config.yaml
model: "image autoencoder"
dataset: "microscope photos of single blood and bone marrow cells"
encoder_widths: [64, 128, 256]
decoder_norm: "groupnorm"
decoder_weight_standardization: false
decoder_widths: [48, 96, 96, 96]
decoder_attention: false
init: "torch_default"
residual_init: "none"
eps: 1e-08
precondition_frequency: 50
one_sided: false
warmup_steps: 360
Rows from block 13 of the encoder, named by matrix and row number. Each number is 128 + 32 x the weight over its row's rms, rounded and kept within 0 to 255. All counts start at 0. Numbers have three digits each. After the name is the row's rms in percent of the matrix's.
# pw2: token mixer project (encoder.blocks.13.mixer.pw2.weight, 256x512), inputs 0-102
pw2.189 109:200146158099098167140145114170106131125130129129132061130216142139113197038050148141096139121094137127101107125116112120097067126136138098107097153132169196113206122160125079131101189117120131161119160130101141030088120096182113098119148120136148133164075122170120134139123126153109088142133152140139107135135
pw2.190 081:132102145137116059137164178118156147156118109124144126103107100137186075120112196153155113151180146135137194101139134143094099121106114154150142119143133103104118134115162110239095206146121129101087070161136152084120145092146106096134082144148153140119192073113151123131154128117102057110129177159131107092102
pw2.191 094:133036000124149187114130128132125108162104098120146078138154101135167111149181162121128161108196117155153156110138168099083136125141085031110141098172124138102239082102139124111107097128106119149116182130155160204134124126128115102075122123117081104178116092154129146128143142150166107131148144118160122109133
pw2.192 098:152197146132144132110137093152121162131055108099110088141084125152111164090185213141136179134136169064097106164134122152158109112153117137095152085130079110103123177049145101070165176130130098140176136100159125078078125096140152157178127136130118106118128102162155126149108124105101097092133147130088158118121
pw2.193 089:139153217131100072138168083121100128198157117123085145116090106141165150062100133128083168162087120162110114145153118141072104111172134045123131116104119092128089156107121200057144092164120129056088168104106143090170127118083107152119045126125156096129163089160126128103138105087157141083104123147179062123090
pw2.194 120:122140146161119131173111189071132123102142165121110132124069128158062148140215103116163180115126136117144120122157122163138090131168163148125172139095144092161125049110106133071153122147128158047106114140182142158208123114080130072185168141128078152020116117159161135077085136127141153136156127107141160108094
pw2.195 099:118080078134128208132124142122114103148159109128146156152118125071153067152121148123162142120155124154158135109121151141117186111118093091101039109147068158168167127167200079164096133114139085111150136162157144113140138167135133199114121117121137096163103103109162139136143139140137099120111101121118149126134
pw2.196 087:101121126130080140124124133106135135102208035131079119147105106128223212124144128106118111140158119197106169122091137107167136113118098108104112107137173195147148146208220116096113138150106151210111170113129134121146147137117114095094142128128162132118102099127144142130121100173125146149127147115112091144150
pw2.197 086:092046130094127100106211146142155130109075143135154129136067207136247166176108123152164126088157107116163106142101152109129153126159138131127160113100140089152095181205142192142084114103125102103141101112203142184111124102147126109145130149147069122140130139144088116149128124140147106109092083125135156120123
pw2.198 080:122164142110125065046128043167116156139132122120138164083078051137195137168161118093149157134091115162121117115141126112117130123095139104098140160088090156108224124148171137073127180152102145146053183097110089130101127148126121154076105108130143113170079111067133119117150136147072132143138134099158106124117
pw2.199 112:160138161121195137162042135130133116161077134137151104116211051149159168107134130133131130122121144110123094100079157173117113136135107127144210137090154140104147111065146129127139148172135098135122150115179141137126163109201130193153132131126172148180154140158183140136165105135103126139170122100184211144162
pw2.200 083:058155161153141169099148132163139113084137123156109152116052157132085114103107147162139183126119125100156170175152118114144120135131123199120153078115118143098043140143120183112131059181130135078192131124102136134125107065095137138122194122131148125107084132131101144146149115111140110081122129092135142117159
pw2.201 089:185077015073136106127085186161117133175137116115116125139145147099133091157212107127123115104113115121147137089060127157111068120102166167073122171154150064130129209102113142204118086135122174138080084129115140112149084142133146170094117101140132118064150128140139119137209173139127148152133113131163175104157
pw2.202 088:104143188126141072155135157102109161135174191160163090097084110142104055189087080136142184122149093182118129109140128138141083143141096178094099108115125156131142083175157173111082148099112106122114120097166119101105149221123156091143106162143165129068191116096131118141098090108107094172158219179091111102100
pw2.203 102:078031039157089118108118178123138139120042092123144074122145185153102183094142210143105106102222111126120146128162147131098144130140137064162117049133167078092161130132133123068117102126116137113158059093133183165138149120101147089101070134133115143141128112105126122122124121143109100157163099102144116134082
pw2.204 076:116250158081121159108156129151125111120164151144126152089105143119202131145137117134191113130083143198115227147075164180143144129162116193140131170125135191102145211113179095211079137178114111134122134154149089092107107122148139145155153164137174151111060112115128108147115139121081111157145200138104133138194
pw2.205 115:175106093070103065133079160110124092066240123099156093133168090161127043097062099117141155148112130199185154156138127092130107144105091119184133095120154233190087162207125138155116172169141138168151114158146096147207130088093147092106183173116175167134141126145138122155093164176112188174120151130135113105109
pw2.206 110:156178162131178089118119137142151164075138117150086145115161125111118182140125153157166122116104122135118158148197117168140119116080113147112143083108143092119026145117097094073119196169134171157146175127135117101094095165144142141158107086113173130162115127132114136160189106120160135096091145116143152073130
pw2.207 079:111099107175128229158159128142139116151129112095144124152188124136134172132115159169085108116138131106092161116096148114133140120132108064128122114085154108115175133148173074093093097132108101117124121113099159127141140043140163187138206064136091135182097100156149142145200139146126109105146132131161171150099
pw2.208 109:193139048068042183119119156079163135134113149147097145139095142125090118159106192141213165105154117086129170117128169168104086123161172127221129149119122113083139075115114069114153160118130125122203051129129140058146148168094163098098115118135120122111210074143122106135094111119085039102121176205194115148115
pw2.209 123:097119161144099187157146180124109108155132125075091193143144195089117084162141149144165087115101118087143132152093104167133088129144165163111103120155100111088104041125113102141131180136131129097089142127124112150139087180095106043136122138139140110155136123113118119201234125122158097089129132106135097084143
pw2.210 092:051124156124180182110144123168096112178088154103150151139205159114145158134100102117119236113081131099127129131144133121150095125167137174153139118113141052108116151120137143158120048097111140038083114069120092220111125144131113119145100188095143147157147160118095108118112115134141129142120165119108123126106
pw2.211 123:171123162167135162183113189082087107119107151135099110133081119130074112128124152150134199138085157087153090157167116124123126135150166171116189119046126133170164110095107044132174083132122102077137130152165120129131149131127144127139149154144122126145154128215148127128067133131107172126129103097191120136103
pw2.212 084:068120084132096166152099141112141154115100126135121128113113109178116083133113120131172150142225129074124071156160128163154114107178129138134133090075126081065030091105134140066126131114119158149125116101132148134109121068133134127157069161119119131113113144162125112141119180109158070111143183140097146109178
pw2.213 109:167180114117142099116121095124137119148154151128204076136178088105147090171150187145136164089135123067132132136127116121146127132131154165116108163126096122179170084120085033208179162084128129150190144148139110151107122129144138082176095127135126134144019122100147129112146118104129177081160104156123101160117
pw2.214 099:101081038159147144140074157111150077114055113088125111130082117130128114156059164130158104136146136082101062142177139079109134102152160124145104106111138125113129077098144137063145114153114109170181100100159184126173115099143161127095147095139077129135085124091150142099158145137122169207169112128083159132130
pw2.215 071:086150135109125067103149115142090157206108172144100144119168107112149196143190091126073181068171110127148074182085123161128118104143153164129145105086200131129072139158154131124085142119132129161113134122146146181129129148144067091143105134102168120124092159137160116104151169148141086077134118090162110159123
pw2.216 101:032081067131148097124134112163121133132117163159063133122065110134134026098136095089086137152101125176138164120171135118100127135119114063148106101129118121134065137171127175085143095165125099074098081110098161182152127134117157097120124125112201127126100152153117120130145119119168154085157068110151103155149
pw2.217 096:111130146112161104125069073085126186118157072107130092144092120149184109111109167133171154089191115135123145125100095120142065136115086166124121080159147121165102039169137073176114177138124139125084091116147121171241125120188105143107156138120119123096134092205070114139071138138124074131128152207091145075138
pw2.218 081:113129100074172118156122105131146118114101170114123129110124071184154097094172129117211152131159153111080148181103148119114092117137137134140152134081100115113106130153123143164121135082150127171197096144134109154104114107160113148132102106143118133180088156109095134126111142157156028176127187152105123121176
pw2.219 087:156085123152156122135148176069123133139177164120143151125121078246145216057136155112097146104092132173079116121111102127116159147151125101113139142144157200140152139167117086148104177130135156177176127193175135110150125139151116109157157159138108136117060151135123144151128114107131192089133100140102086104097
pw2.220 089:130082068100140071105111120161115138101129162144129129112079090142125029121085070088161113134155126163129229123151145155106129148124109106171139063113081132130108107174120120124088137107150129152118069151113194123137127085109134173141161127118081138141096116140131120105145109172141080117143133179129135113164
pw2.221 115:188066135151122081111126091123122116164141147074164158114063087129139104142119144128145158182096115195139178134140143098107179117134131163103162141074153065163154145120098150169134054167133145084067131145078150150071130144168128100127062137130151137110067138192173117097149164123153112124112131051096086139154
pw2.222 089:069086087173153131124144132121150155102142104117147099089081068103120153102063200136173129090151116055148130157135143125136175129155108137170132084061084123099124102135141123162145117120119144092137141123131114214069139120139119113081056117099163129198106171067079109139133144141124102217160173139175164101133
pw2.223 104:081081122132147117145091176203121113117126140117107168143120117129131060145100138132142201135101127147153085095149133121170208153128124091115125129154140134097106167193114159086110084098122122120115215154087131189087148137099120104150153172159131108068175154065027138108105141124123107136134141098142133100158
pw2.224 088:165131050112092145150154127119103102162101169132053153119114193111081146133122103119113103092129116082126112167119111103144145117121122057132139081133090122091044126104110043133172066091143118134147096114151185118164109119147177152099095088115153127120110143112152123108132081123187149087125191114072110138109
pw2.225 079:121170181170127191107188140116122098156071151165131128137191217095213075122124117160154107120105168109140114126201159140144142109107122181089116196144107132137149129144164075199061119156112088098141103147127095151142129146103106114158086171147183136120104124128134138118082123092098101055140106153117073133131
pw2.226 093:098162100161169181152144108154143140118109139142126140151133130139091055159157070126150159127103131125118094136108149080148133127167133035052129128111111095189161172088145140083142084163145106114111137092101151128098133173146131161120166146133105100151150127172122144133118163105141108144138116129147178167127
pw2.227 085:124180187130115087122116134105112135160180113106120132127100079120141150135109156122091182173111161117149134124092112151149090156121100157111149139087149145172207130167143136163120197155108124159101148113190056087113118156144091145153108160133090121160055127096142127126085126130118123172142092117111197097150
pw2.228 173:145114136151112092115229117174146113127171097142125091125205095173167135094150165121087116137093126109122108108168141146136118136150184119129090135076140115186117124126140194096138138146131132130196151132147149147145148132151105143127134137131142106104132135143235099163148113143130161060170127146140172137081
pw2.229 097:143157101096070102185118081141133139112124181149114105106140194150171132165118155137170095134141163115132139173119127129155068130127134184127136127101119120135118166088110104097134124119119130139120105136085073107173131111153117100134128155132084148144114137121102108126067139127127116127099163134090118152207
pw2.230 102:090114179102094155135127152184109125152160131134128152157151167139120108186178095109130116149113122131113173111156117135125117128105136201130112184152154070081112165159141114172144163095130150124155125126129103084105123112134134189145176150130137148117165169125137118153071133114147119129143178122124028125139
pw2.231 098:098047041146131179116113142192104124129135098148138166102092214134104173120073167140117083160119126110148065125077140184120117111093157128089144120110125157115131121095134002046181103150088150144119156109150140143096103160114136058114130131140120093182173085073137151112167146134113113121178102161155124120143
pw2.232 083:145152160095092175130168139140153100129134128102120106138131134084110121127121096149120100110153115089168100141140081144159156120140083151169124074154138108136123093079133149150180178082142109107069131099146079134078135133160130079089103185108097136130204088127098105182115172136074124138165107118110146132140
pw2.233 098:127125082151130159144072114140164112102135102185144121146133222143107088134129129147168156130152133072159169177141132126178139111122135150134148128153095159090045181179123116103112103130108106128146167162167117112090128163132126110106196141132158126103049123105110114125080159114165148088104163119142135123153
pw2.234 083:089120095156044085096159077147096178167182138146156119133143157133163134152163121109106139141103124150126156117107142077131151130140108061086130091121123101163137147125116204182098049136133151104060095108100138136158137155134141139145091085109194120144146119125077122087117101107114127126138096138135079157142
pw2.235 115:101139132146204140123118137168143112130085081144158115121191101130141163127096150130137095146105109111130077152146101114089123118126161098151119123067128145135151124110183144130141201166103125146194137149137101114136115113144123145126157158122121111140080114148147153141055137106138082119094199119147125091143
pw2.236 117:129146168134147149101155118141125117171150094156188117143064146136125186124255137124132089115121108155141154109103128098145126136082160069103153150149168161154105147131115067118134143155133153132167113136076137099155112180140111054096146126138123107145111161135159123168214140128151121095086187179182088104088
pw2.237 084:124113067098090137149173124078130120190120183121138119154182075137094037136089232103134117150119115119139128154152116143144121154096144109160127138101179085107177090156060119137141136067141177090161073132120121067134151168175178102113108109146147137137173168061080118170128108116141160140102188126136098108135
pw2.238 079:130115085129058142162129105106182103140151117177082087166172192059120104181187129138131084124146159137144131142129194090135122107093133069066126134097077127157118133120132045116122076182141053136097063099086131105128109173147160127060167115161146143169182110104119141141073138148137102146070117128129173103105
pw2.239 075:177102068100142103166122122141116101148040165160098146131128064122119121057143200125110133140173143161129076120127125231114118128177167175135121181148169126130120106094150117120118138113118147203180111169161094117144134146138125114145076129157106121096138175096122122095146069130163096084154137187065135119137
pw2.240 090:132107070127167138112124109130158081160150109140110086114104164128183143160140094166090074144105128134140117100133130138092113131128137049128121174126162076094113104058197138194137136172124092142102133111139111081141103104130143117135127143115184115103146116101153123088139136122095111067141168080143026147170
pw2.241 114:100137129128100111106119186224153138121118125152153122110033146119164183082142080096183189136188115173136176085186126118101162137197119112135172078125155132115190086159190147122089148129115109150128141144151185128171150128129124065169130108143089125109195119189143123115194160166118103092094094116140172109159
pw2.242 122:106062118104154138105137100137103119148168139118159217129142107157149101104021138134054116142121142157117131158102112091093048143146162154125121145134155111147150185153126140108117128093140129117117137152110138077100125138147136182075105155132112132191129172093103156091140138124145144146095130152212102068092
pw2.243 105:102123057111150143126069122156109105137078112120149129099054117168119087101185101110126162149112129125062118124095122122130184107116126058135161099141128071159156153107096137041198126068131150124199197110131122102084120107109141127124141106154136117085131180123134167137167107112147158205150104140174041139137
pw2.244 075:106151166119101088112167185100155171090135153150097167176139116116122095160155138144153095168055151156126157165105136096096120131121137085091107112128129169126158134135106124215138153128147099124114133105085131107147131141123102144135146175145120135105109153121120112123076117098104083170123118139129065145186
pw2.245 104:121160124126089138154157159167105172191108145157097145123080123157076130119135114110132119152181142154103100124158158121106131124144122117187133130135150153130136154145195152104086122133102115110045056112154190111196124133123131097171129141151152115071171112148131130141163140150091121163161127106087118099100
pw2.246 096:108108159103176138097128114137103135094167133083104109152105125109131153121112126096137115160109124197090185123108143135120164147106126107138114119117123188125097149140172119144069126083107134172184154159117148074101118132141108182151184106104179126177152087177120125201163092147126071142166147126149151098148
pw2.247 073:088020037143151170131110115135162095120115110136111159146117189086093148145088167158149118142144106089147128107125147137121143113130142170151104041123079042105137090097112125046227109037116117130166105083106126144140134104123168037131027133138126109097134103107113106122085154115127116087158139116125102106128
pw2.248 079:113099176138118141117146163086145130155184138074142039149101166147117088083142202133119206094108098201117156108086145103140148119149087178225159169147143128106103106141112141174167155129104127055099132139077142135143136077106101089109145160123191139111077115080124144118124121110128189106113168174149068110118