A small image autoencoder, trained from scratch.
Model: 6.46M parameters, 48-pixel images, encoder arch convformer, encoder norm rmsnorm, encoder activation gelu, encoder patch size [2, 2], encoder depths [3, 6, 6], encoder widths [64, 128, 256], decoder norm groupnorm, decoder activation leaky_relu, decoder widths [48, 96, 96, 96].
Rows from block 2 of the encoder, named by matrix and row number. Rows with one number belong to one neuron. Each number is 500 + 40 x the weight over the matrix's rms, rounded and kept within 0 to 999. All counts start at 0. Numbers have three digits each.
# fc1: MLP up (encoder.blocks.2.mlp.fc1.weight, 192x64), inputs 0-63
# fc2: MLP down (encoder.blocks.2.mlp.fc2.weight, 64x192, transposed), outputs 0-63
fc1.31:433415547470431505515537461500484533470394464517534503490588486556523483540528566418506468491511512491521486441509463437497513453503541565427480492529501550437489472532472478472535523462474510
fc2.31:515550448481535497516466494522520467508588467486514506509452471524530464441507524541483507559552504507498502548484495463485478540507446497545505443502483452522530579495590463523465433530458484
fc1.32:517578447530406499488397491491515472470458501437434420461471498518504505502533546537494418498511463505477509535506417523510539484483446543530529439452566522548570480575559467534519615562518526
fc2.32:485398507499526551553522540475464509493494482538460520494606501415508417502541460514515555545498565499519478509467538486455524523484481541500542575460455496439439521513437440529503513508466526
fc1.33:510508448564592494488518420548483591541585480465512480611449477577477568476472478506464451510466555535528483489518454476456543538535546534417522426508451427513523541475553482476485504553472521
fc2.33:471417460496545456529528478482435452493501522520494567463551533410493463563498510527487564324475464493554447489463605556472559463488582489516502497528499449526443439449478506584484441512479467
fc1.34:544487510520433503517480567530565540502561518537551434485504525508469505546550482570557414543525578445571454511542460516494544524538482448514521438564465493511576535557403482486465449493506462
fc2.34:491532501569520483521526470498469508490459506559467600488501533498508487463450512556467530453505441507367597506462571437461505522475478531548512546427550511470463486410534471538488564474450547
fc1.35:508519473516467502518449574477508489540498509533494557512466559486505447448491532477493502479517458546495508519457487529512462471514506465559445491454497501529488515547461498497536508477518477
fc2.35:507479503467540503446527466537513506459538470447476482523548495453474519513500479511486460512516518501440494466488549525510566535466491510500551497514478473509517544538501509510503488479501481
fc1.36:480455448553542587525446513474480503513520535490477472509528548480558480458500526462512576496443521568520476480463545470497502471524529486553489488499497447499575458458435456464550517534533472
fc2.36:539534532477475480449551483528485481507485527508475566500546468484492459513462479576475468527559468440473517550511494514504515504482522524469505542500488487459442451491485582521440552492529549
fc1.37:467512472492487380570561556470491497487466483488494507457521522462491536482502493509468478546508511504490461504507498508507565571521499467529521515553524507485486465486487532534463495522450465
fc2.37:488514527517485571457503469523492450511540504498547521467479493481519477529483524511543517494510462484494508512495513501460507463523548467512461505465477494486530529554505548483543473476512525
fc1.38:548494523463509515489477564517493521489515467474528519496529485458457471561488514527512444508513562536493473444463538536567491503522523463488545507480477468526466476519476483499492459464463443
fc2.38:490561494542494529529489462491489499476511527532496518512486590519546517434498431527488544504483486422526488521541482492459471516488480506495465553459499531517533526532515481557489553518518497
fc1.39:492481507537498507515506549492470522515546532505527459492515570470525505466480506517559546482517472497519484515463460524452488515544509509507422453478549529500442453507507487505473523494476519
fc2.39:499447492486546492510510486526545476457479489517495521520485472569494513506503474508483484554527557508532515492525514461546496470457502504497572521513483483513539541537496515562482506504496527
fc1.40:522496499488472440475507523546499483482486523475484562513581488519456497463507462506506498428528505524479481513448480459549502538489475531522481448469443535480504518448514505555544458500500538
fc2.40:500501541493448467538518566488573518500492542466563442450513444494533517410440437431547468522457502528552456527509369541543452520549504528519442444511480509526488504606398482486547529491523468
fc1.41:436559454484472531586481487540471488451462475453427506566454507515462481490505425502521477428498541588458479491451539476508505503435503503481550508535498476493510521498502481502561524470530451
fc2.41:508424533481527422455516550502531434524501519534554487452495468501505548474541517500480467550470559394509541412533406551506425572589515536530445493461451528503552500548493478459489466537461469
fc1.42:459545531518501498444511454473566550400462485491496445486494463553528506539483442528541481529442495462516413474579515469426498473566531484465494496519473558523441482464508498490501494559554556
fc2.42:465439445459559508425473507534509536523541498465491476564518524506463532514457519421467481495515494532458483495494492474518568479495519491507563529509480419547500515540438514486477480506475466
fc1.43:521429576504568484459467431548519546550539511491567538534499471467526506500445458494489483507418594563489582401480511588524494525533453572574465508485539451439470529448468548448506467480557498
fc2.43:507461519473453503614474553503507491508494552438467509484522464497487526494513532426530559493586539412575483530506451456467479509503600479481546466466497495486475536503510486525502527553430510
fc1.44:541529549534533485486541483540486522526493500491528498548525459555476547482517485499558430473550480466534466538494446504526502502490530512487479491516498441505509526490496517493469536521530435
fc2.44:482452478486531508541484501541493459506490541529528479446455550504461509455486439515486519493460575498491537434515474498496510526541457507528515507464429560515557467568551479493506493480461522
fc1.45:543426511514589469445517474530451459377506529491500434528532495553484515489531465586551461485446505481504481496517533466425574501565523442552545613492535475549486412471563519478502507519488538
fc2.45:471508498566494543408500459483538566554506462542524510558494553500531492527487541460524458448468424505404421541493473538571413469484514528473472464517499522448412561547438496493489473435547471
fc1.46:479517593546512508502429496522515505519522523537457502504514554539529478474440481551494501499512491533478569503448519440518486407466578472557479482480488435503506460550520535477459527472442527
fc2.46:512528476462479511526560534478489511471482447452558502477496441499530486515547532504487504483514550487507450489554465516564479621549458555451520486463530485473521504455498478507530516520530450
fc1.47:488434509470502460493490483444539561489500420494535536438528469473490499516584565479399476501462551455554549471541434475573530488397480563475479439501519542544466578447505455496517463477519469
fc2.47:506478497447556526463475431512560506498482506521518477492429492572495556505472476492454379509527531471475497521549446486571423567576476521519544566559467536578530535539489454519475493448488469
fc1.48:479433514531463507505531526553488462448456445466475457471485477498512431482494501463524546576480481478468522507521471537497441469505482494504485474477482519612469550475552464449440470461486495
fc2.48:461549461446419461604492453521514428564452548446511493445521468559482487533536514488470434523529595507567451560449513481498511520586467520467478555492409571463507531546618457497459491526469534
fc1.49:486391474502502527480468417556437439478487531601394548485413491550467449424430690458525454582353473497526499381505548570586459462393475500544467546498525635464524458491501445538492520497450514
fc2.49:542428474610613387374490438574542613545629506547597324612295503583450624417495494450444493399431520538444532546519473436482571523507478506514481392567512570454519480433512456476472523486478519
fc1.50:499473529533477483473513541486501557507499493567482512561496489452475575493449527500456481526481449499525473545541597466442524454581474476489442497579463548482494440484521559562499480549533470
fc2.50:498480500444477501532465503496526436498501482505579468454504505585504472487512491492521522485477506423491452444461479518524416510444561501511507496427487496562515544547527503456441498463538448
fc1.51:449487511423512453535538479471500451512475591556406531516507492526533468509501503446538489458433465501484481482497470585551539489510444517476510526472455558488479486507535368504489543475516492
fc2.51:568517494601508557499431484536406472461476504537515549481505549496430464501525431539495493511567550439489503456482498480461464534449534495530516558524486496493509529531484572561490477505506536
fc1.52:551424572452551441530556540513552535603520575588478448509500559476538557473452512444565413490429369503503559511456458514556463545560455518537444510461434534466498490487490475444506533495498533
fc2.52:545474408478540472518424514500491508463521478445536543510469471586503483425598532486544552526522559499581488419575534469382501552485469518489497447502452514391547496430536448508541478623406468
fc1.53:506508475409489481503590495498515508522546576511459484595459496461456495488458472517517520551453510495458488479546564572510466476504490586541487495530560573478494457495549508562504484502458450
fc2.53:484540546517455555505506547469468462485428508557515528529528511460482516517526514465453488484560486490481522524465457468565398513542554466586479518514467484506455464546463480494451478519545468
fc1.54:516512526556496495450443522518515460488510537457487511459527453507456472575498518535553531526460444464489477486544518428534503445508559485416449501458497563492482486492489506437399466479469503
fc2.54:512508414510527511558478507501521484531443480541517477471498621501487515465483516458478451471577543532522544525497487488514476528540462584567537576461490438595524585559536491516530501470508463
fc1.55:518541545466552491509455498493508560444489427473464494544500496454498530464463422494477449481466500512522436525519501545495544471492534452568498505462507468509560517528437578548577514511500484
fc2.55:477451475482453477501502496512466372530490565533506501445484458548493440524485515532498522537497517493464526457468429486524457547486412507468485518500493554479523493464549437456503433449497512
fc1.56:519484496499578532480510478557584479523534569463564454490565509573533548488510488483505517507558456514512503501591410587462459585403511542507459528560527564468491521406523526479482543611469423
fc2.56:481546495468445491546451602477476451410393599598429432535495490467434478490519447532491480540519663427474572443490410423533430488624475560565551555507557463509556524584468396518473491503477513
fc1.57:547502512481578447495454550504481527520518530490432484468457547480486495522494544488496521507519489510541518513512524512506477513524488494522451502502521485545478504453525449588532512496491550
fc2.57:432482473468498520504524451525518453482520490454535504559504494548474512493485495489468493488505492531488496475497512473521548487482522491496510508467455489508506537549520564483462494491501463
fc1.58:592500609510475451488460482494480439499476437538487546537483434513520537498414578444517446575490489492534567534521427546496508545538507555458535563517533548495515465490445528497559480519539467
fc2.58:515484451493522509468460529531494498490500513452523476495480465524475432492526476495516534454528492485517566467534520443503528490486479550518516510454452536388521596552575494538463478511475537
fc1.59:496465516537447498437507492450554510463466494494509528474496481484528467515480460519593508505419481419412469554449559420595492481495535499508479516489504454564446528528477558534504468446498523
fc2.59:496493355574439462539470444486480530433540500526468522415476469482429455450506423540420553427564581572489485438515512556432467510514520475500559506506508493526517473511494451490600482516444479
fc1.60:500507400526476440526550542445522611520496482509524449513423507477513516511490498537431534490550428539570492579472507450495450556590525458525461491455470521504551509540461563520429464594514485
fc2.60:482486586488470585475510452490477439473523535478528579476508494457558513513513542489509438506461542452512495474493479556546538508428484469521388477527520543509512456486460481560535469443500487
fc1.61:467510521464544516537490454460492476473495494528489530458522495505506478521471473505570583502612473482431473475465488542535547486473512469516445551487516522469564495576422595493541512525495479
fc2.61:530527560481471477438507489527514576511513529475549485550508472525465563522550509467466449513439498567506479518476528487478486521468540489437516475507489522503407483421572447504508519472528558
fc1.62:463516572530450470597464481486474536502510515553551516521534473498507539479444512496559533502479496516532467503468511483404494489559494492473508520542511530478560502432517475592514522484475501
fc2.62:520493486556539515406508525534517534489513495507459493565496523499502494535526452520476520550558542515509516506548480495600525497500546519518508532458517491505453493531476503461510505544539520
fc1.63:447574438476549510529498452526490485443459497437546515530418413519492588481493475414582518460487459492435483435526516560464555494515444620468501481634547620577526636511531489489519478548556514
fc2.63:530577455454449593505470523475512404517440499491558575405515549522535499535507501491524447550574451487540449497467471477523394505561428533567481526512483516535538572554442493583476499479545458
fc1.64:516454483499545495491482477503484505498545492456508534572514499459467510469470497478465503528461504515484524515478513475507474495434489508494455537503516470501575466549453460495474475470491491
fc2.64:465570507486440503499490502485468489459469506499478456428510516519491469501494519491484502442576488411468471476486542514494477498598477480508532436476489494532448491370529512481545513474479482
fc1.65:511440493527520449520466505487492492496516478532500557549497480487460525558476541492567486492495486534538464465510508492475483461524492492493530521510513536459513470550520518494530458518490521
fc2.65:452577577485475527473507456515484492526485504489503470491532543504547494441520437499505508453483552455484571526493446502516478547512532540483511476478473537516476513480481494518539526454562449
fc1.66:554454499515446551473373536481467480530487522578540476517506483476469500467500509439524477483447479532503492512462525598480513528485424516549545476494491586507447496467517476476555555536589548
fc2.66:505532506556517541490583524527496531500486442467493584505477514515556519553498495512455490475550506497545474459541456459456511482516520429485489576511451519466493511488462486551530453428457480
fc1.67:491472449510513436439459513547480507555638532560508565512476499509488547465440553430412444505502528469449584542499449493604490543557478526450545513475478513494567557414531555528459512435473488
fc2.67:486457552435508486502555439531591577429497476454542497552419469542444552556588434489589473553490536575520427454521568470458486490483524516478521451496536500465479500518495394473544525503479547
fc1.68:511539498539489558525465493472528473480510488473523502441479529487541474474498453537537460453471550500533439517471472591475463505467524554535525531569459551495490466551515467490489502503490475
fc2.68:496549532438534461507514470544552526551549516509484457568516552525561548470500518498478556506452557562475517509548530429520560529447458519535464458531515461532524506454461475451479539521559521
fc1.69:508490476515499502538470473526523484484547450520472501491499499445471488547482487481539506549466533503501500565440524496550521578501539493466467476535465476512518469530476473477515447490464434
fc2.69:526527528517505536489529544512450447541436519539502513421487481488525461460487521504458453494526538497447504431504485490488536525472556531571512510508512523476467536517561520546488486493512532
fc1.70:542548433520507589367436525530448516499502499539558573553483503560496559478463517479452455514449578485564430494528544541456462479504522503463502590483494515471546471391502510515509516525474540
fc2.70:509489542477476474555486554488562496532515538405554504423451504460564533514460492485548552480525526446550466576464434462566507593622457487507478422498474506561492476580440479532538485409496402
fc1.71:544505519459511490500480465467549506530490514455481502512535531498523462497485449464499554490478497499539510486510532506479454487517497497477504551513524526478505540492516504519481491495514494
fc2.71:436428458532493491508461464505460475472514488506495472502490459498446506490486563508502466489494454478480472502489451483508513475473495463497487454471477466487495456579471513515516504451517493
fc1.72:457528481440488516523518506499560516486507534483485522529476451511521495519493530469480498492533549490548478482505554457536443507526498511506465547498485529488534530467546548491524505538483442
fc2.72:577523413542506490530513509481444513547496477491466435443506547535499518481515508465530510473452435564466518495443487441482504487447495507508550509466563550527516497497496455515434514496585548
fc1.73:526425471478538492496536553498479486429513505527514571526538540454529431513458473509432485477426575472525511506572566496525525491474530480454527472447519496522558471423541537496499491499472532
fc2.73:511559514542433542462432498514483454535468558510520501521480540458539498513482538458519487540536408451505514475449467533473429480493484510572399523548493514449529473518475529518500468549515559
fc1.74:491502465489486464505532487498488498449506491548489477598504477488508549526518521504523512504502498486539536545537508490496461468497501454468480543552472447534538500487530560496523457546512491
fc2.74:502499527499488548507483499487489542497502523486485521456503535527529462468479510487529509494466505507453415501494520497516477496480542535492538518510551557487469501518485474518506571473491503
fc1.75:509471510463472447526465522511557539527512469529455487481485462519462486455464448502538496559511539515528464491506503497513527487459501480477410497494564482554442489540497542459518465472576503
fc2.75:524551473543516546478522440536470477462541534483518488512515532516529478507495527512501496450473473512492558518503527477512456520534503504525562523502492554467504518487505494563458524557461486
fc1.76:453507421464471517493497474510465519510462546433477516502543503494487484509523519519536518494486502458506526546544506478538508509525502475443496509514475456552483551535504516513547459464489467
fc2.76:541482574496527485555491503440501478511535454520514485493474505491525536477484475463443504503523520515461465442451462518469485475491496524504496517453483511460506499479491472478458537500473519